Weights of a small sound classifier.
Data: 39062 training examples, 6.6 epochs.
Rows from block 3, named by matrix and row number. Each number is 500 + 50 x the weight over the matrix's rms, rounded and kept within 0 to 999. All counts start at 0. Numbers have three digits each.
# c30: last pointwise conv (model.blocks.3.c3.0.weight, 192x192x1), inputs 96-191
c30.2:487504478458484500548495502470511461508464458495513518428556478506494479447505527548502474471501502505447506566487457524522479519462401489447479520471489477532480528487465503524519508514500448475457483453483457495507498518505488501513472530450503534438529511476484507493532509454523461517
c30.4:566497450424531473581421466440523409523475500528474562488496537419544535494489454457539506570436471533463503548419407535471475537503497506473404594472535453471434473528518463421501499576462487484515453482577449451500497430466477417546434475398472524531472524448510472509488507503618527513
c30.5:416482461501407452478510528519368504370545513510405545538506556516369580460558496565517427423469480552512385567525510381462573435469505547512564533440555538479470414548534442528417384405474512538526475513526522420527528485496452465518523455502485397568469390479535503405506413487513500530
c30.6:537484467521474428493486444497500490507464483471473523503482456417484484494485487495506484529481481490513486432488485479483456479518567477463431442494498573533475499539544471521459519495526513490486504489528502479495493545529474521520516481472486512535508523496469505481494473489499526546
c30.7:488539493448514475503527542465509553500470538532473520489480540482459449471503447464488494456582503499451483476435509505534506480477468492531526581454441490574462498424500486548529509561513458492564535442466442488500574501470468482535462517415529508478453485418460482490443452439546471506
c30.9:510505555470475524463505458486491572495525591491454487493473501501483540581439438505527456623456550597481469460556424487456464459543603505492454445494554472517510501556526515530471503467498527490450635428632541448535441496458450519477571460484513489528490513524499525480510540501433515489
c30.11:599477529530627551502497530528621466639514501648544466574474462493603541536465432457471637554580491456519615415417465624537572550489562465670500521477516358485585630509455559503613656629498422465477481478493431543497484375400535502435518555502528651458590627469434542637477603568483454403
c30.13:481630549616502603434514476586478469486512487597501486638434511512476498505530565548465507463533600475648508555598612478521541511626517591605540483632510555599546480533483496502465456469638693527589496592452521589523514570556550600496495461596543473471524468563513584492591480495455552551
c30.14:543430440537450476524438486529524417517489455495496564513537498540519548449502546513503520485444443498536528542502452544540545477496521593492467550507607422399549507589523534410521520482489507483471468494507497473525415437451491502507532580549459512509501488500554547528565541506528546454
c30.15:541533481469523519523479511495547488568414418459547488466532471451559441479539449451524510493518500495490532431434481547527452522497502433490530496529426518549492517484475523522540543565528489459535507464456465508527526494492515514516464502447493534405440555446428492536422483495482447477
c30.17:496478474476495488508472510534510479509510497605468479526478487478506464490524510532442521470521463460455466485482522486512521542494428477550515485491515506474491503472484473460468485500496521551523472528493494528525474499538499496515443461517549501520518477490515496510485477502485478485
c30.23:520521489474487491485507582524646491636511445562508404535452420439560459463437460458436601434526514454505623407429503625496490477528513508477460542522482432526564629491462532474630629563494448494519497475390472495539478480425617523484479539459430600452499575413410555635513577461496438448
c30.28:486494564557520557476552579556480556453517527546440436559502507547477579573479452526498518538570558566544493516520530469502519475579581513553526459536523446499445495535452515449471473457578583490501547539547508505543493445525507492485527482477517483477532484481514545482537546481470503489
c30.29:508477512534494491454615499540504606491441456518493521568482412460491493398456480446553481524506503540578520485558492501480511475509643609604578462497484439404542505470443556516530507508476520481451529500462540459540438409455524465426621504527491509447473503531462546511451457540418533429
c30.31:569520532464510495506479482464642464639529508549511463554426462459577456451498485450435602563513474438509614469429492633445439530521478463507499496476476513524483630475498561530610639622485473467530477460480429495464540516546487479451484471476450641471537591403457526649462577509491442534
c30.32:430566487546435488486638524543448641440480477511483488535483491478445447402459513428533474506505507623531468536488531451479522480530561483571560488547494506519488464553527510477466455470538568499508649499540564488585479512523507514481573526486513459455513462520492540448497441510473557535
c30.35:447577475487510529463499533572503470494517495498497401455498395587521516595430521549421511530493563480517483512545428489520499503552431517475476441569551497460584568548506564471530528468588555551440469588497501551531377504512558559459518552567562503474607536581485583549543536539427509502
c30.36:522478459501559477665474450464459421495437457531572572513621479509516485515512514507582490448575462479460454473417543483620461519432437443544470507525521503507472463505579462470478481521533471464496484489564488510491518455498504490503484591485518469533467495490510510449484452532594495519
c30.43:513501482510491495512492513491510481508499483454501554466502505495513520463509476482514495488498505473540535512509497510522497471511486561510549513541501502497548507531487492515532520522499492529514439467484499493459509486505548527464510553502496517526494517537516471473482491586513506485
c30.44:525585499478546517478469490479607475610532500488517490554478453468569462466457576496469600547525552469492605577522531588547456515564534537513451443561469513549557595530565536507574618579547579500535430544513484522426501514507591519456512497491527599530527569482504493620512557491493534476
c30.48:523493512532471497488585474495490713483487584513483547531469579579485512631464455553553535591448511618488497519500449487420515497502704484521500439475532503536467474598445516550487491485529537522471651520547533465495555462448490415449546476513450489492581514474533489470544588459486514537
c30.50:501507481473482432505449480422508446501415429388521513394491501455528415455457429530482433457474496465471479496434457491466433475494430506401404551464462509554461477411503474578502491560514492516534467442492465434440656456459440454571476483491492496523451501422499428471519442457605457419
c30.51:577638562493609590482484493516596427623531594556557507544469463556593524551470463508451579512553633437503589479551531608530456526628505472508482529561514525577593602515493541490585625621623580534597436511412470566486509488501534527445480469508544639457554645469466510590570622502482471483
c30.54:506482494516519487471518498489462512485465501562473551597500582545487457492548505528518523504491501488539492549524536456468524464480500540552578428482529530469453489521478490522473485470468512509458515554492545447524543529541479448491481469466472488500508463459506500509472501487469528588
c30.56:516444539510487489480533501521489561467553550542496509576494505470488521542461530539472514600506507531554495519560505472514480506522613563507463472488544474504527497549447479445484476462475519486474484509526462511435466494402521494507489508564476528492573502543515501485534518514469487516
c30.58:489471553485450494476545524533493541468484484481537436501486460475465484487472528516536473563454505480501491485518478461476475483520483498463533475498468442524510475495503526495490487454506517505431513493528568525569478508425527475469481537474502492461469504497506474479499518513475491467
c30.59:439383340485429322471387484452470378460457297467446488512487474424453406292496530400473444414422371479400474510445392473461485447368485480470469477384466433403499463543441444477484478449358458473410398465428476396465504468429445418481465503514404455467456437531497419477449394456461464494
c30.60:515504468545476492503499512532514519511477511596476526520491467477505510532488454498471457518493500493555495487538499511513465498483541469522486472500556501451500509490450464493490502475502520447528459517505462491485446477490490489446496476492482516496506497503475600534580471516492507527
c30.63:508477503439489493519455443505515466510550541523456550535479504458474525531511519489482480494471470474454462467481489498503525501473490440502474598461513510461464515514507483470504513513436446526506490495487509502460507521518478474582476443465535509531496479469490425495458491484565516514
c30.65:529478512502452474516534524462494555464502551480488541534462556538494470524525517534534461557450485488500501551495469479499530494496559521450498489497512480508448482526467479473495477506482534457489478501506564467502513509492473450502522502490464499464503481483549491471494509424514488498
c30.68:451479454529367453428462443518428491405491514389426471464469566501404554467463496504477420460384490579513433555512489404428479430476467504402424441512497566534430399522504396530416407442474504520505523510560518487469568555507426462515507488488550403561435389522536464416498411380542587534
c30.69:479574504445494499475420519437499374489527495355483436396504479560478499548481505584442462438492578467450505516541497507480472476531360481389471479574477555573503460481460502559490479496584598520536418543437515552447519527544537529510450513530619481482499507558520463465495504472505486445
c30.72:502476469500498483564419504497533457533497481540521485486548562482522494490521486510506486533513475585527516501437483525520482500503508490463458511464523481420451489504534447428499514501465494461492474525578445430478466442533457475504513436451468497561441500445493502540453474479554487477
c30.74:448494488503503452509409569492492460504534499492467441504508483517464524537460477465493487482552483454428463478434481491514477512490406451497463531489509550536442527456503491523496493482507478512471468499475491495459538559525465492553445449485526478512473491421477484472513475438526501552
c30.75:436434405409403393475411436428412443405444458385409552442534512442397554399530476440500398466397412492413406561475436412448481427414398494390450493400516485443426406466544375436419413422410489524402447428549438382398529452467412419508463528479454405549399393444473424409457410475552477492
c30.76:497510529484505470509486444499499514493482532443504486448500502458477521499482503546509509525470496523478474469496513498518485535513545509502473441481501505489514475477529469511452495508506491523478473430534500492528536486453508485540479491481492506530513491450486520468468537477516556473
c30.80:500540467487442456537483524573484543473461510457511521496523500440504567511518578510531416488444489459506510517561492483499572473489481554455536447493434500505421484514541496454474478459496610499544569501561560471534548527499453402512389510460466462499468429449443507511492469450543481575
c30.82:506497489564518488483521485527506494526530476454523468468472465483509494484493527486457520492475469511539547480464486509444474532477474490421450456457488545534506504470478445545500511538468506472521535443506503468503563540515482484494476438487478506445490513438462504543452537474498499509
c30.84:605452548560503598483612500533501582489429548571507505452464596490504382547587460490521468559502449553533474462443589479393502522456534490499586459547436564521494465482453549541488457487459474533529661586506639521630522602649511525548570547490519483429445431439502550481529470553474574574
c30.86:506513463486408486441514424434468530444457504474420497481421468427461408533498465464521501525408481465443464445465454453431499451483570445503516445498438500478500450534450464501451457451518479461492536471452505483525472476442518476452494517438460496489513476490461504452543531463467479457
c30.91:524543534496481563491576501508481584468571622555444524514444533559495611643489526614530521572454532520501501487559499479457568492539562506539518483484536504496462462528529477506455480500558480482487553486588537447553496482482498459525479516448447498497528512427497448456428592479507469483
c30.92:455509460464488451521482535492539483535463481416541443514488440415538480500465506508500451483479507480537537466508470521506495478530488527545465518458458396429471498458522466439525535508532531441529482439499435450446468399517422503442517477471458485496417499442417549532514468470511446412
c30.95:533485505476494506577504480532511472517458488539528495526469496498540492523483483468445504522446451448515500489473493516459478527535512471507471512445481504459447472500477455435466502517459499467479494501511467486448508475466437454538484474484459494512526501436482478468486512439502437472
c30.96:501506484530500546502489585603484473481545468549508516595511485531493530459547503425463536464531485457583531504522575498534578565491371531571585491531535486423531550488445508421545500474475538496499457551468468538504442513584522516505480490561551521468544493515553547538526525524421482536
c30.98:493481441473466452523417501461488512472464493448523517453507552493485509446515522492494479491429457523470482548491448469494463541477441526461469520441509457461520497542560446496450481467455528517464495478536437460450509465465484442512462506548494467532485476540525500499533459476544511472
c30.101:502499511557520548463515496580490493527562495584515496603492494505524485516511562494455496487510496449523510497524579494503522488507537512550552412516470564529461483465505495545456501512524537446527524495493500461520534563569450522496489500479507484430509478454458564513488474456502535584
c30.106:516503487479496485487500500441505474480446477449481514471523480469463440471484487486512468502496511489451485442478534499515441485495464459472502454500503529541472494434482489526490485487522533475486495542512545517521524517488497523537520491516534486468475480501491466473442496480476493485
c30.109:443571567470500527464494499431414509417439512444497458454429444447459445524449428492437400456523556508509427473495544423472414460537483432501473504583436585605473415464512456539419409453578594482572498491474467562485519516551496564491487433441510402483446435427436478414456427490494488509
c30.110:500535498450439427496514476427483556460451496437501563444512511468441481440514540459530460497457512530416462499530502486501424490471491467433474471497493588584471517542555504589479486508497466462496559472519558470505549585544495532549528509447533488456476468441462484478529470493496534583
c30.113:527438504514464512483495441516493516476485531491479548572515509527501485448510535531508538544472519465523512511593534490471484469470535605501529512473518398451495458473530479496519498517503511454499418437456458485463539398429524536433603544546376500551444495564546498482473541517530517371
c30.115:487496529509482547476568511524493541486477481536507555539520527498481482502550569553525511484523524502430490574489559482529589566458505502512594495504550534498494504505526554559460495498480532520510524539485613489571543569552511508536499482485535513502526468467529513472532511478458562565
c30.120:474551487547486546491477495539487439518433488514514452418537513546497512539464460447473519482536522529487487469424530503527516472527410492509461492529454524525492496363510492472509493480561480534496536475529434525540494482471426567533489508497573481471512468484451548504477476467497466477
c30.130:408409441482441371472445424503425436414535463500423523555514460485421512422438595610450432435418407486473435561620396405441463450394496520480407459355472407452445436517502381522408420427398602447419466465508461368449629466419469398478416457491459408556443429532499512441506432403552500466
c30.131:473496459566445458479489465494524445483492455467480473456518517469480456491486464524445436450483468572494512569485494493483464462432439458475519392528506583523521513486490523578476504490510560535512483600480567513507490605670543511503533469551543469524532502508521515505541455435473558608
c30.132:533483483471483561534501506482514450522469507516462552486521512480504529543558477510496555471512477474484494475434531529523549511456446477564561442540515575479488511516475524487496509510506483539484491539509520532498464569574547466479519476477505531461524496451526492492489533481469497590
c30.133:554484480482553418566403527401617419599453426464540512523516514467594439420527504486498504500512486447400581508462443603493450574479439433448497571449467501517527568522466541523592585581461456506501398500447453455444535527500533490512465490443462573468510578525546453556501542462541478510
c30.135:470476451551476475543418545456456441455474457432492481491565628546471511444513494469509448466439483626448467526423430452437465461495429490513492498540536525485472453484513475549485466480501510517486434582526475463441616498500447488474543522559520428544436457554581473479492450471570592487
c30.139:489500537539518545466476465499453535448504504515489491457506472458493546506493464457504440541479504501563443526524537443470428492551532512530517421513582514472421434512536500475408439482568512479549487480536483497448484482525400528485492482457472463548503456451456518445438464511494499474
c30.142:483480543541535518506521512567473524483518540603521505568504463558490555542510500513480520532531482476570492516542516449545497491520550539611549485523479516521491504520448501504477466493539530530502501461474498536468515514531502488467443483508525486468555466499501613493540519516461466581
c30.145:460561535448506482549488502487387501379464500457502512450557578479427534501560499557527377439549538564463352568635564372551481499528416495475507544526472584552426375465515453506373359453512607545621474473471503501442614570570430551631482496547565384515410396568573419366558370489612508517
c30.146:459515576495502485468531447506503542505459490487521500427503469498478536425429547554523448521536534559498479534557508488502428525555492518491482443503459468522536496489519514509492490486511501530518487510497496522477496477479496531503458505524489499489481501540490491524545463497507524474
c30.147:419492423555448388499396486446501409479455442486443465431524573518503493431440483445485458497456480555489485567486389491493478489495479539445365508449478423406575459489518434439501484453452478507434469543556399441452399411442503432435510505506496469516540458561567552502534470520521501424
c30.148:502511497506523518510507547531519492520558504523522511512494489511532518524527527535459504486517534536517489512515485502522550536500469426526531479569530571548484522548563510520494524539533464543518494534548520536502570575559523512502516548470534485491569509470495495504528544475550534562
c30.149:489451520506496531490545524523488521467540518575479511560503498568473554556496488514537472490499446501529488512546540476518542495484524568556543525496520465437520502545474482471477461474475526491489466507506514527539482460448488517465492515550472480435549473577500591487574547525514462473
c30.154:631383505583578483496557550506638501628543477566559493580420514555609456496473475467484606545495380478517660486464462628433520550379562511576490443469501484453594641578478576481611641612391429468431517536449512495503454523482567504416564525541409617448539595524567555646514631593413548518
c30.155:520577507496478539456479448502539472551451476501533540467483466421539510485512488462437501502479531465513532461483543535476477534554455485495539398612491633618490550450526519561509550570587541512591489498500562547539523587582512521484435485466586557481548536466465495539475520450497498588
c30.156:540481534519549503472511510512599503601513494548503460596461465562549479495472466475452588522534496462491599516519502588494456512518498456581489487469441448496565599446460551560604599579485534533526456499451436505474516480473532499428528460544465588432504567577514567610578562530447474453
c30.164:509440553510537544550540448539403502420565509544500564528533495473486541492540560507533452480530440516517394523540546411561497561475508541538516513464582461473416399538505535435405400481474432450499496462500523468538520456458427477569446571464445448528491445452485466401438483564546529458
c30.166:446519512548426536397521491543408501394507535558458468462407504511419508530483481512438442482492520536596438526529538405432485434513512510560519452551480492528483429478500480487441407406508535515497509549476476533502482530528493566479499438530539415488506408512505586457512412511453502489
c30.168:469400413529499405556436495561531406525496376515550557479630475458515552425542591499533460433514409504492511476520523515547577528373382546511524536424525478446491527490584474573500533532444511468465447512514528438472542534562497462573490537486533497626485502517481503528467416529595632506
c30.172:506464491492509488527517478505518535494568554519465514519494463496502526514503493546498508539479471511503501458573472491518469517508591503556468493481572476455548519540513482490487526505498466490523436491482499496491469433477502468453497509553431537507532541543525489517528544511529485441
c30.174:494534532519483526463533474487469507478560536475511573504485499513472549505487547535491522542469533505468500509549460463463542475512500549474537479511475532535475513494506477525473494493498553508505532480489566549512549546471509479456451452519525512489541503556507422493476517486460494571
c30.185:482466454477443443533440494468509463516434478454502487412528458459518497488467450522484427516456437528470490491475436514428452458453441518436430509496459489470493495442468496515475496505495454514429488443571466467478524486481461479505427535482511487491453501517456489452472479470520529458
c30.187:522472501505486498511479513456518505517487492443494561574482512456500481494564558507477516507462439438448517519508437519486552532422430501421522454464519521476450533473514526539500511527464515477531504536518513484500589528506510463514550491479447530522502492445505440512483509479534490527
c30.189:587463539494467568430540448491487551461527561478472572590441559529457516606583480581459532514466473441558475529576566456453464474500495434558600444506567547445506508489443490472451463473495515484499518581483497523496492508614525496486473489522497509455541497465584485480507562514470465544
c30.191:413489449534464455434442402553385473404545512563432525522470485495413543486493517516447456494456458491523383512523518383495505448492507524582488385495530523504437426477495469515380395404502497531466431502510443478471518503484452523459458496505520417511523399494473552423543412461486475543