{"model": "sound classifier", "dataset": "synthesized solo parts of chorales (CocoChorales)", "train_examples": 39062, "gain_aug_db": 10, "n_mels": 80, "hop_length": 160, "input": "log_mel", "spec_augment": false, "win_length": 512, "targets": ["instrument"], "num_classes": 13, "arch": "ecapa_tdnn", "norm": "batchnorm", "hidden_act": "silu", "depths": [18], "kernel_size": 5, "stem": "single", "widths": [192], "loss": "binary_cross_entropy", "init": "torch_default", "optimizer": "soap", "beta2": 0.99, "learning_rate": 0.0044, "beta1": 0.9, "shampoo_beta": 0.99, "eps": 1e-08, "precondition_frequency": 50, "max_precond_dim": 512, "merge_dims": false, "one_sided": true, "adamw_lr_other_params": 0.002, "max_steps": 4000, "batch_size": 64, "epochs": 6.6, "lr_schedule": "cosine", "final_lr_fraction": 0.01, "warmup_steps": 800, "weight_decay": 0.3, "adamw_weight_decay_other_params": 0.05}
Rows from block 7 of a small sound classifier, named by matrix and row number. Each number is 128 + 24 x the weight over its row's rms, rounded and kept within 0 to 255. All counts start at 0.
After each channel's rows are labels from the 100 clips, of 14976, where the channel reaches its highest value: "top examples" is what is common among them. Only what is clearly more common there than usual is listed. The data: synthesized solo parts of chorales (CocoChorales).
# c30: last pointwise conv (model.blocks.7.c3.0.weight, 192x192x1), inputs 0-95

c30.110 [188 131  88 117 185  83 148 208  90 156 124 138  99 118 123 188  79 123 141 101 130 186 134 100 126 123 132 117 134 126 110  86 166 190  88 178 100 122  91 114 120 147 124 136 150 123 140 127 134 128 133 133 128 121 129 177 119 177 124 137 148 136 129 109 128 111 164 172 117  98 101 146 162 103 153 133 106 102 155 135 167 161 119 117 118 157 103 143 139 128 119 109 122 159 109 120]
top examples: violin; note F#5; note D#5; note E5

c30.171 [ 88 112 111 155 109 144 113 127 122 135 121 121  95 101 147  95 153 106 142 118 142 153 138 148 141 139  95 115 121 141 146 110 100 110 139  97 113 124 100 119 113 174 146 123 136 124 135 143 166 137 133 124 123 129 137  71 128 127 139 134  61 124 135 135 136 135 137 141 120 124 134 126 109 119 147 133 129 126 126 126  65  66 133 148 133  68 130 136 130 140 127 140 135 107  94 136]
top examples: violin; note G#5; note F#5; note D#5

c30.43 [125 146 131 100 143 125  93 173 131 118 111 167  91 113  97 109 101 138 116  86 125 183  92 115 135 145 145 129 121  93  87 121 167 155 124 123 106 128  98 133 140 110 117 156 119 124 123 111 129 131 146 127 125 139 133 129 135 147 131 131 127 111 163 138  91 119 144 139 134 133 131 140 176 154 139 134 100 124 162 124 131 122 108 128 167 117 128 151 130 106 177 171 143 119 133 168]
top examples: bassoon; note A#3; note A3; note E3

c30.4 [202 118 137 115 188 113 134 179 133 103 108 176 117 113 128 199 109 129 116 130 145 140 104 118 124 121 130 116 131 123 132 141 178 194 100 208 118 132 113 118 142 165 158 130 109 153 140 121 118 125 134 142 132 126 126 167 106 129 121 133 176 126  97 141 116 125 121 122  87 134 114 153 154 140 123 136 123 126 124 122 170 187 119 148 133 170 122 119 143 115 119 128 138 155 144 134]
top examples: violin; note F#5; note D#5; note E5

c30.41 [127 118 155 151 131 128  77  95 165 130 124 119 160 112 116 131 173 125 112 108 118  77 195 118 143 100 103 107 133  95 145 154 135 121 212 117 226 120 199 127 236 105 109 106  82 123  76 120 165 138 102  90 115 139  93 120 156 113 116 119 161 150 192 191 120 123 118 117 153 116 114 115  98 120 136  95 112 128 130 142 119 135 146 158 132 112 133 186  96 181 156 133 146 112 144 138]
top examples: flute; note D5; note E5; note D#5

c30.106 [193 117  92 143 171 139 105 212 117 147 121 150  67 104 124 182 127 138 146 117 171 138  99 116 161 136 115 121 116 157 141 106 135 199  92 186  92 119  80  94 109 140 157  95 112 132 102 163 113 155 116 119 112 119 115 160 108  92 109 114 136 108  98 114 105 114  98  83 103 102 118 122 124 106 155 135  98 121  95 117 151 151 123 139 120 158 106 113 128 125  97 110 114 123 141 106]
top examples: violin; note F#5; note D#5; note E5

c30.135 [109 128 184 139 137 146  94 175 196 111 128 205 157 122 108 100 114 120 103 134 193 129 116 170 131 136 120 125 101 156 117 181 141 165 160 124 147 107 114 218 102  77 101 193  98 127 120 127 158 149 176 172 127  77 181 135 106 122 118 193 122 104 127 143  95 140 120 117 104 123 135 110 167 189 101 195 111 124 100 114 114 123 131 132 139 110 123 127 182 124 134 133 118 118 124 141]
top examples: double bass; note A3; note G#3

c30.89 [132 103 129  94  99 131 104 125 136 148 129 166 125 124  89 116 134 107  81 133 118 143 124 101  79  96 151 132 134  81  86 138 119 101 117 140 113 109 128 179 131 151  82 181 140 194 152  70 171 151 195 207 122  84 196 145 127 122 156 190 148 120 159 146 134 124 132 104 124 136 125  99 154 176 128 194 128 112 115 113 130 146 148 123 136 129 138 188 191 125 140 123 117 130 109 151]
top examples: double bass; note A3; note G#3

c30.20 [ 84 124 138 120  99 130 152 103 151 153 125 124 146 166 142  91 126 153 142 135 126 112 124 152 146 157 156 153 146 137 137 131 109  86 150  77 148 162 145 145 150  94 136 122 135 118 114 144 133 101 124 135 111 114 134  69 109 121 109 125  79 122 130 149 112 114 118 129 142  96 132 115 110 137 117 130 123 110 128 110  68  85 102 106 109  69 110 151 130 113 133 122 107 102 100 113]
top examples: oboe; note B4; note C#5

c30.177 [151 146  83 226 159 107 153  97  84 111  90 115 102 179 185 123 106 189 167 133  94 112 168 176 165 141 176 177 197 173 183  89 106 107 105  96 135 152 104  83 179 135 202  74 131 107 100 179 128  98  85  91 121 117  95 136 119 114 128 100 104 159 129 123 186 129 132 147 142 111 157 132 114  86 133  95 187 124 133 126 128 133 117 145 121 126 121 118  95 131 136 134 136 138 114 110]
top examples: saxophone; note E4; note F4

c30.71 [103 131 147 104 113 126 136 100 146 134 103 120 144 137 142 113 114 134 148 120 121 138 115 122 112 116 153 124 133 124 125 154  95 105 145 107 124 109 139 162 130 118 133 152 142 120 131 115  89 112 139 128  89 100 132  93 105  94 128  98 104 154 102 130 139 107  90  87 110 117 119 117 116 136 108 118 148  91 101  94 114  96  88 139 106 103 125 127 133 111 108 102 144 132 122  91]
top examples: oboe; note A4; note B4; note C#5

c30.191 [ 92 158 110  97 119 102 118 136 120 141 113 166 113 127 133 102 100 154 136  90 118 146  96 133 131 151 141 129 137 141 123 115 117 115  96 110 120 148 120 137 125 131 132 151 141 140 121 131 110 150 139 146 119 133 139  72 137 137 137 135  80 140 138 114 149 152 141 133 138 148 121 141 129 144 169 140 134 133 136 136  90  93 146 154 132  79 130 109 136 126 140 143 136 105 143 139]
top examples: bassoon; note A3

c30.24 [154  95 128 130 156 189  97 176 118 141 186 106  98 120  69 153 208  78  85 173 185 150 167  54  59  68 129 103 121  78 115  97 138 178 152 160 117  63 109 127 151 142  67 139 128 141 153  72 141 132 116 112 121  86 112 148 137 129 115 112 139 123 142 146 114  96 150 114 109 137 162 121 130 108 118 121 141 134 116 136 134 124 120 117 133 139 135 134 121 137 120 110 124 103 163 132]
top examples: violin; note F#5; note D#5; note E5

c30.94 [145 137 123 127 110  88 229 109 137 200  85 120 147 122 237 127 109 151 247 131 120 176 104 153 209 176 133 126 134 170 136 108 120 101  92 124 114 155 131 148 118 104 187 181 214 118 120 172 111 130 118 122 125 156 111 114 132 128 114  98 113 145 118 131 167 121 123 149 132 117 161 168 135 135 151 125 174 120 138 147 134 129 119 118 113 120 156 110 134 105 129 123 141 131 119 110]
top examples: viola; note G4; note G#4; note F#4

c30.100 [148 144 140  59  85 172 161 161 176 165 152 129 140 108 178 125 121 153 167 102 147 156  25 155 143 137 129 133 149 118 185 115 109 134  71 142  61 156  88 130  25 199 164 162 178 180 129 144  87 147 123 126 134 144 123 139 122 125 147 134 121 171  94  76 163 148 124 122  88 132 121 145 160 143 147 119 133 112 142 128 144 153 125 142 144 140 132  93 133 133 129 113 149 138 147 107]
top examples: viola; note G4; note G#4; note F#4

c30.63 [196 112 119 120 175 110 141 149 128 147 131 133 154 158 126 183 112 139 141 107 116 117 137 117 113  93 156 163 184 107 136 127 158 151 134 164 138 102 145 141 166 143 130 115 137 123 113 132  94 158 122 118 139 121 117 190 114 121 109 104 180 149 105 102 136 118 123 125 109 121 126 144 131 122 157 121 145 133 115 135 174 165 123 163 129 173 139 110 123 149 108 124 142 132 171 120]
top examples: violin; note F#5; note G#5; note D#5

c30.2 [178 144 144 134 158 144 127 148 127 110 120 131 136 170 142 148 126 142 139 108 130 142 141 134 149 139 147 157 178 137 152 148 162 169 133 158 129 143 128 119 157 137 119 127 126 124 139 117 109 103 111 110 123 144 109 179  71 155 134 109 172 125 137 155 118 122 142 127 138 133 135 140 155 124 124 102 130 115 133 132 185 182 122 110 103 150 118 111 115 106 134 114 107 154 137 120]
top examples: violin; note F#5; note E5; note D#5

c30.14 [130 106 140 115 107  85 233  97 112 152  63  94 159 103 205 130  90 151 248 137  71 150 108 159 165 173 101  92 117 170 146 139 117 106 121 114 129 154 162 130 115 136 191 108 183 112 134 176  91 114  99 111 119 167 109  98  97 133 132 115 128 164 116 118 180 112 126 126 129 135 148 181  99 132 144 116 164 132 150 136 133 144 118 131 108 111 149  94 103 143 139 119 143 158 120 130]
top examples: viola; note G4; note G#4; note F4

c30.154 [112 120 129 113 123 104 115 130 136 100 102 134 155  89 132 105 104 139 118 102 146 144 134 154 176 168 101  98  97 161 127 156 123 128 159  97 159 146 152 133 157 121 146 127 110 113 124 158 106  85 109 106 115 169 111  72 123 122 134  95 104  87 149 165  85 129 122 118 142 110  95 136 129 115 114  99  93 123 128 133  81  90 109  80 117  94 125 140 110 104 145 114 101  91  95 136]
top examples: flute; note D5; note F5; note E5

c30.61 [125 174 126 137 111 145 119 116 130 118 117 135 133 116 131 121 130 114 126 127 120 129 114 127 134 147 129 117 134 142 143 122 126 120 127 128 109 151 127 126 115 139 122 136 137 147 146 138 102 117 131 127 153 124 132 164 101 158 170 131 175 113 143 118 138 141 152 140 143 152 134 138 143 136 127 123 125 138 155 141 173 170 146 124 155 138 154 112 122 100 152 154 144 127 115 138]
top examples: violin; note F#5; note E5; note G#5

c30.77 [142  98 119 158 138  28 143 125 123 142  60 118 164 137 183 113  76 139 193 110 123 154 196 116 172 138 115 135 170 140  47 151 120 108 169  68 199 119 142 136 235 106 136 134 170  67  89 154 115 124 107 111 124 106 112 118 110 133 118 102 122 145 157 165 129 119 121 137 143 127 147 119 125 112 123 105 150 132 113 133 113 117 104 139 101 112 120 137 108 111 121 131 137 102 121 153]
top examples: flute; note D5; note E5; note D#5

c30.6 [132 120 158 175 156 148 111 185 125 138 175 120 150 131 142 120 178 115 166 113 192 141 158 116 166 142  97 107 134 162  91 133 127 176 197 126 166 115 142  95 168  72 108 102 133  61  82 146 202  91 100  94 109 102 103 105 125 119  80  93 115 129 172 182 112 108 140 127 161 115 199 116 108 118  89 102 148 118 121 122  85 108 109  97 113 109 149 165 102 108 141 124 111 108 100 136]
top examples: saxophone; note E4; note D#4; note F4

c30.79 [127 135 135 143 130 173  88 130 152  85 161 154 112 124  93 139 159 152  90 147 167  80 118 162 127 113 124 135 121 127 167 110 123 152 116 141 103 141 108 146  92 117 144 143  66 161 122 161 177 113 170 156 109 117 172 128 110 105 113 163 103  81 111 110 101 118 106 118  85  92 110  79 105 135 126 174  95 114 120 120 133 116 131 106 126 128  77 147 169 114 113 103 103 130 127 136]
top examples: double bass; note A3; note C4

c30.181 [140  87 150  81 127 131  92 121 140 152 120 105 158 133  84 147 134  44  71 143 123 151 137  42  53  30 153 129 139  46  71 141 151 117 134 136 150  55 148 106 118 144  51 128 141 146 164  15 126 138 129 126 126  66 121 134 142 133 138 124 107 147 111 117 105 111 125 108 111 134 140 101 122 118 125 116 122 133 114 122 119 103 119 138 123 128 134 114 126 132  97 121 115 100 143 115]
top examples: oboe; note G#4; note A#4; note A4

c30.136 [120 100 124 124 122 119 119 115 129 124 118 162 141 139 134 112 125 140 119 139 136 114 132 115 122 111 138 124 124 129 126 131 118 117 136 110 144  98 127 160 138 118 129 132 115 132  98 129 129 122 157 157  90  92 162 123 111  98  96 175 136 124 112 127 111 104 108 109 107 113 118 104 131 150 107 172 100  88  91 100 111 104 115 107  93 118  85 141 167  95 113  92  90 115 119 118]
top examples: double bass; note A3; note G#3

c30.151 [112 162  89 119  94 155 147 114 113 122 146 127  72 102 138 119 156 165 153 166 117  96  80 168 147 163  95 103  86 152 240 101 103 110 104 114 109 203 107  73 116 136 182 119 104 168 149 177 105 105 144 151 129 178 144 110 136  90 172 145 111  85 131 117  80 148 107 120 133 133  68  99 113 155 108 134  96 135 132 148 118 106 166 108 145 124 115 140 141 119 146 129 112  94 129 137]
top examples: clarinet; note F5

c30.26 [117 164 187 182 149 102 151 105 196 139 105 117 176 125 201 157  86 169 191 102 161 123 153 178 183 159 129 116 102 191 157 184 178 118 175 119 191 158 195 145 114  84 185 102 144  93 100 190 121 143 100 104 131 155  98 126 130 113 103 104 156 157 111 106 149 144 126 123 144 132 151 152 118 111 161  93 140 129 148 143 123 139 132 150 118 130 145  85  92 144 129 126 142 134 156 116]
top examples: oboe; note B4; note C#5; note A#4

c30.31 [122 159 121 128 118 132 119 123 131 105 102 195 115 122 112 118 100 135 102 104 119 129  96 163 138 161 122 124 131 135 126 129 131 141 118 130 110 152 110 188 114 123 129 186 120 167 102 132 169  93 191 201 121 135 199 120 105 118 104 199 153 124 133 140 104 133 127 110  95 142 126 104 163 193  92 199 118 122 120 120 119 119 140  68 124 151 134 171 201  78 146 120 112 142 130 158]
top examples: double bass; note A3; note G#3

c30.72 [130 134  84 132 121 127 106 126 103 157 111 162  99  96 100 122 121 108 104 126 122 146  95 138 118 139  98  97 103 145 137 105 116 129  85 131 113 112  92 165 104 143 104 180 145 180 136 138 158 103 199 200 119 126 200 135 124 118 143 216 130 127 113 129 126 137 112 125 110 141 126 114 187 208 121 208 128 111 125 125 133 127 143 102 128 140 126 166 195 119 128 121 121 167 109 147]
top examples: double bass; note A3; note G#3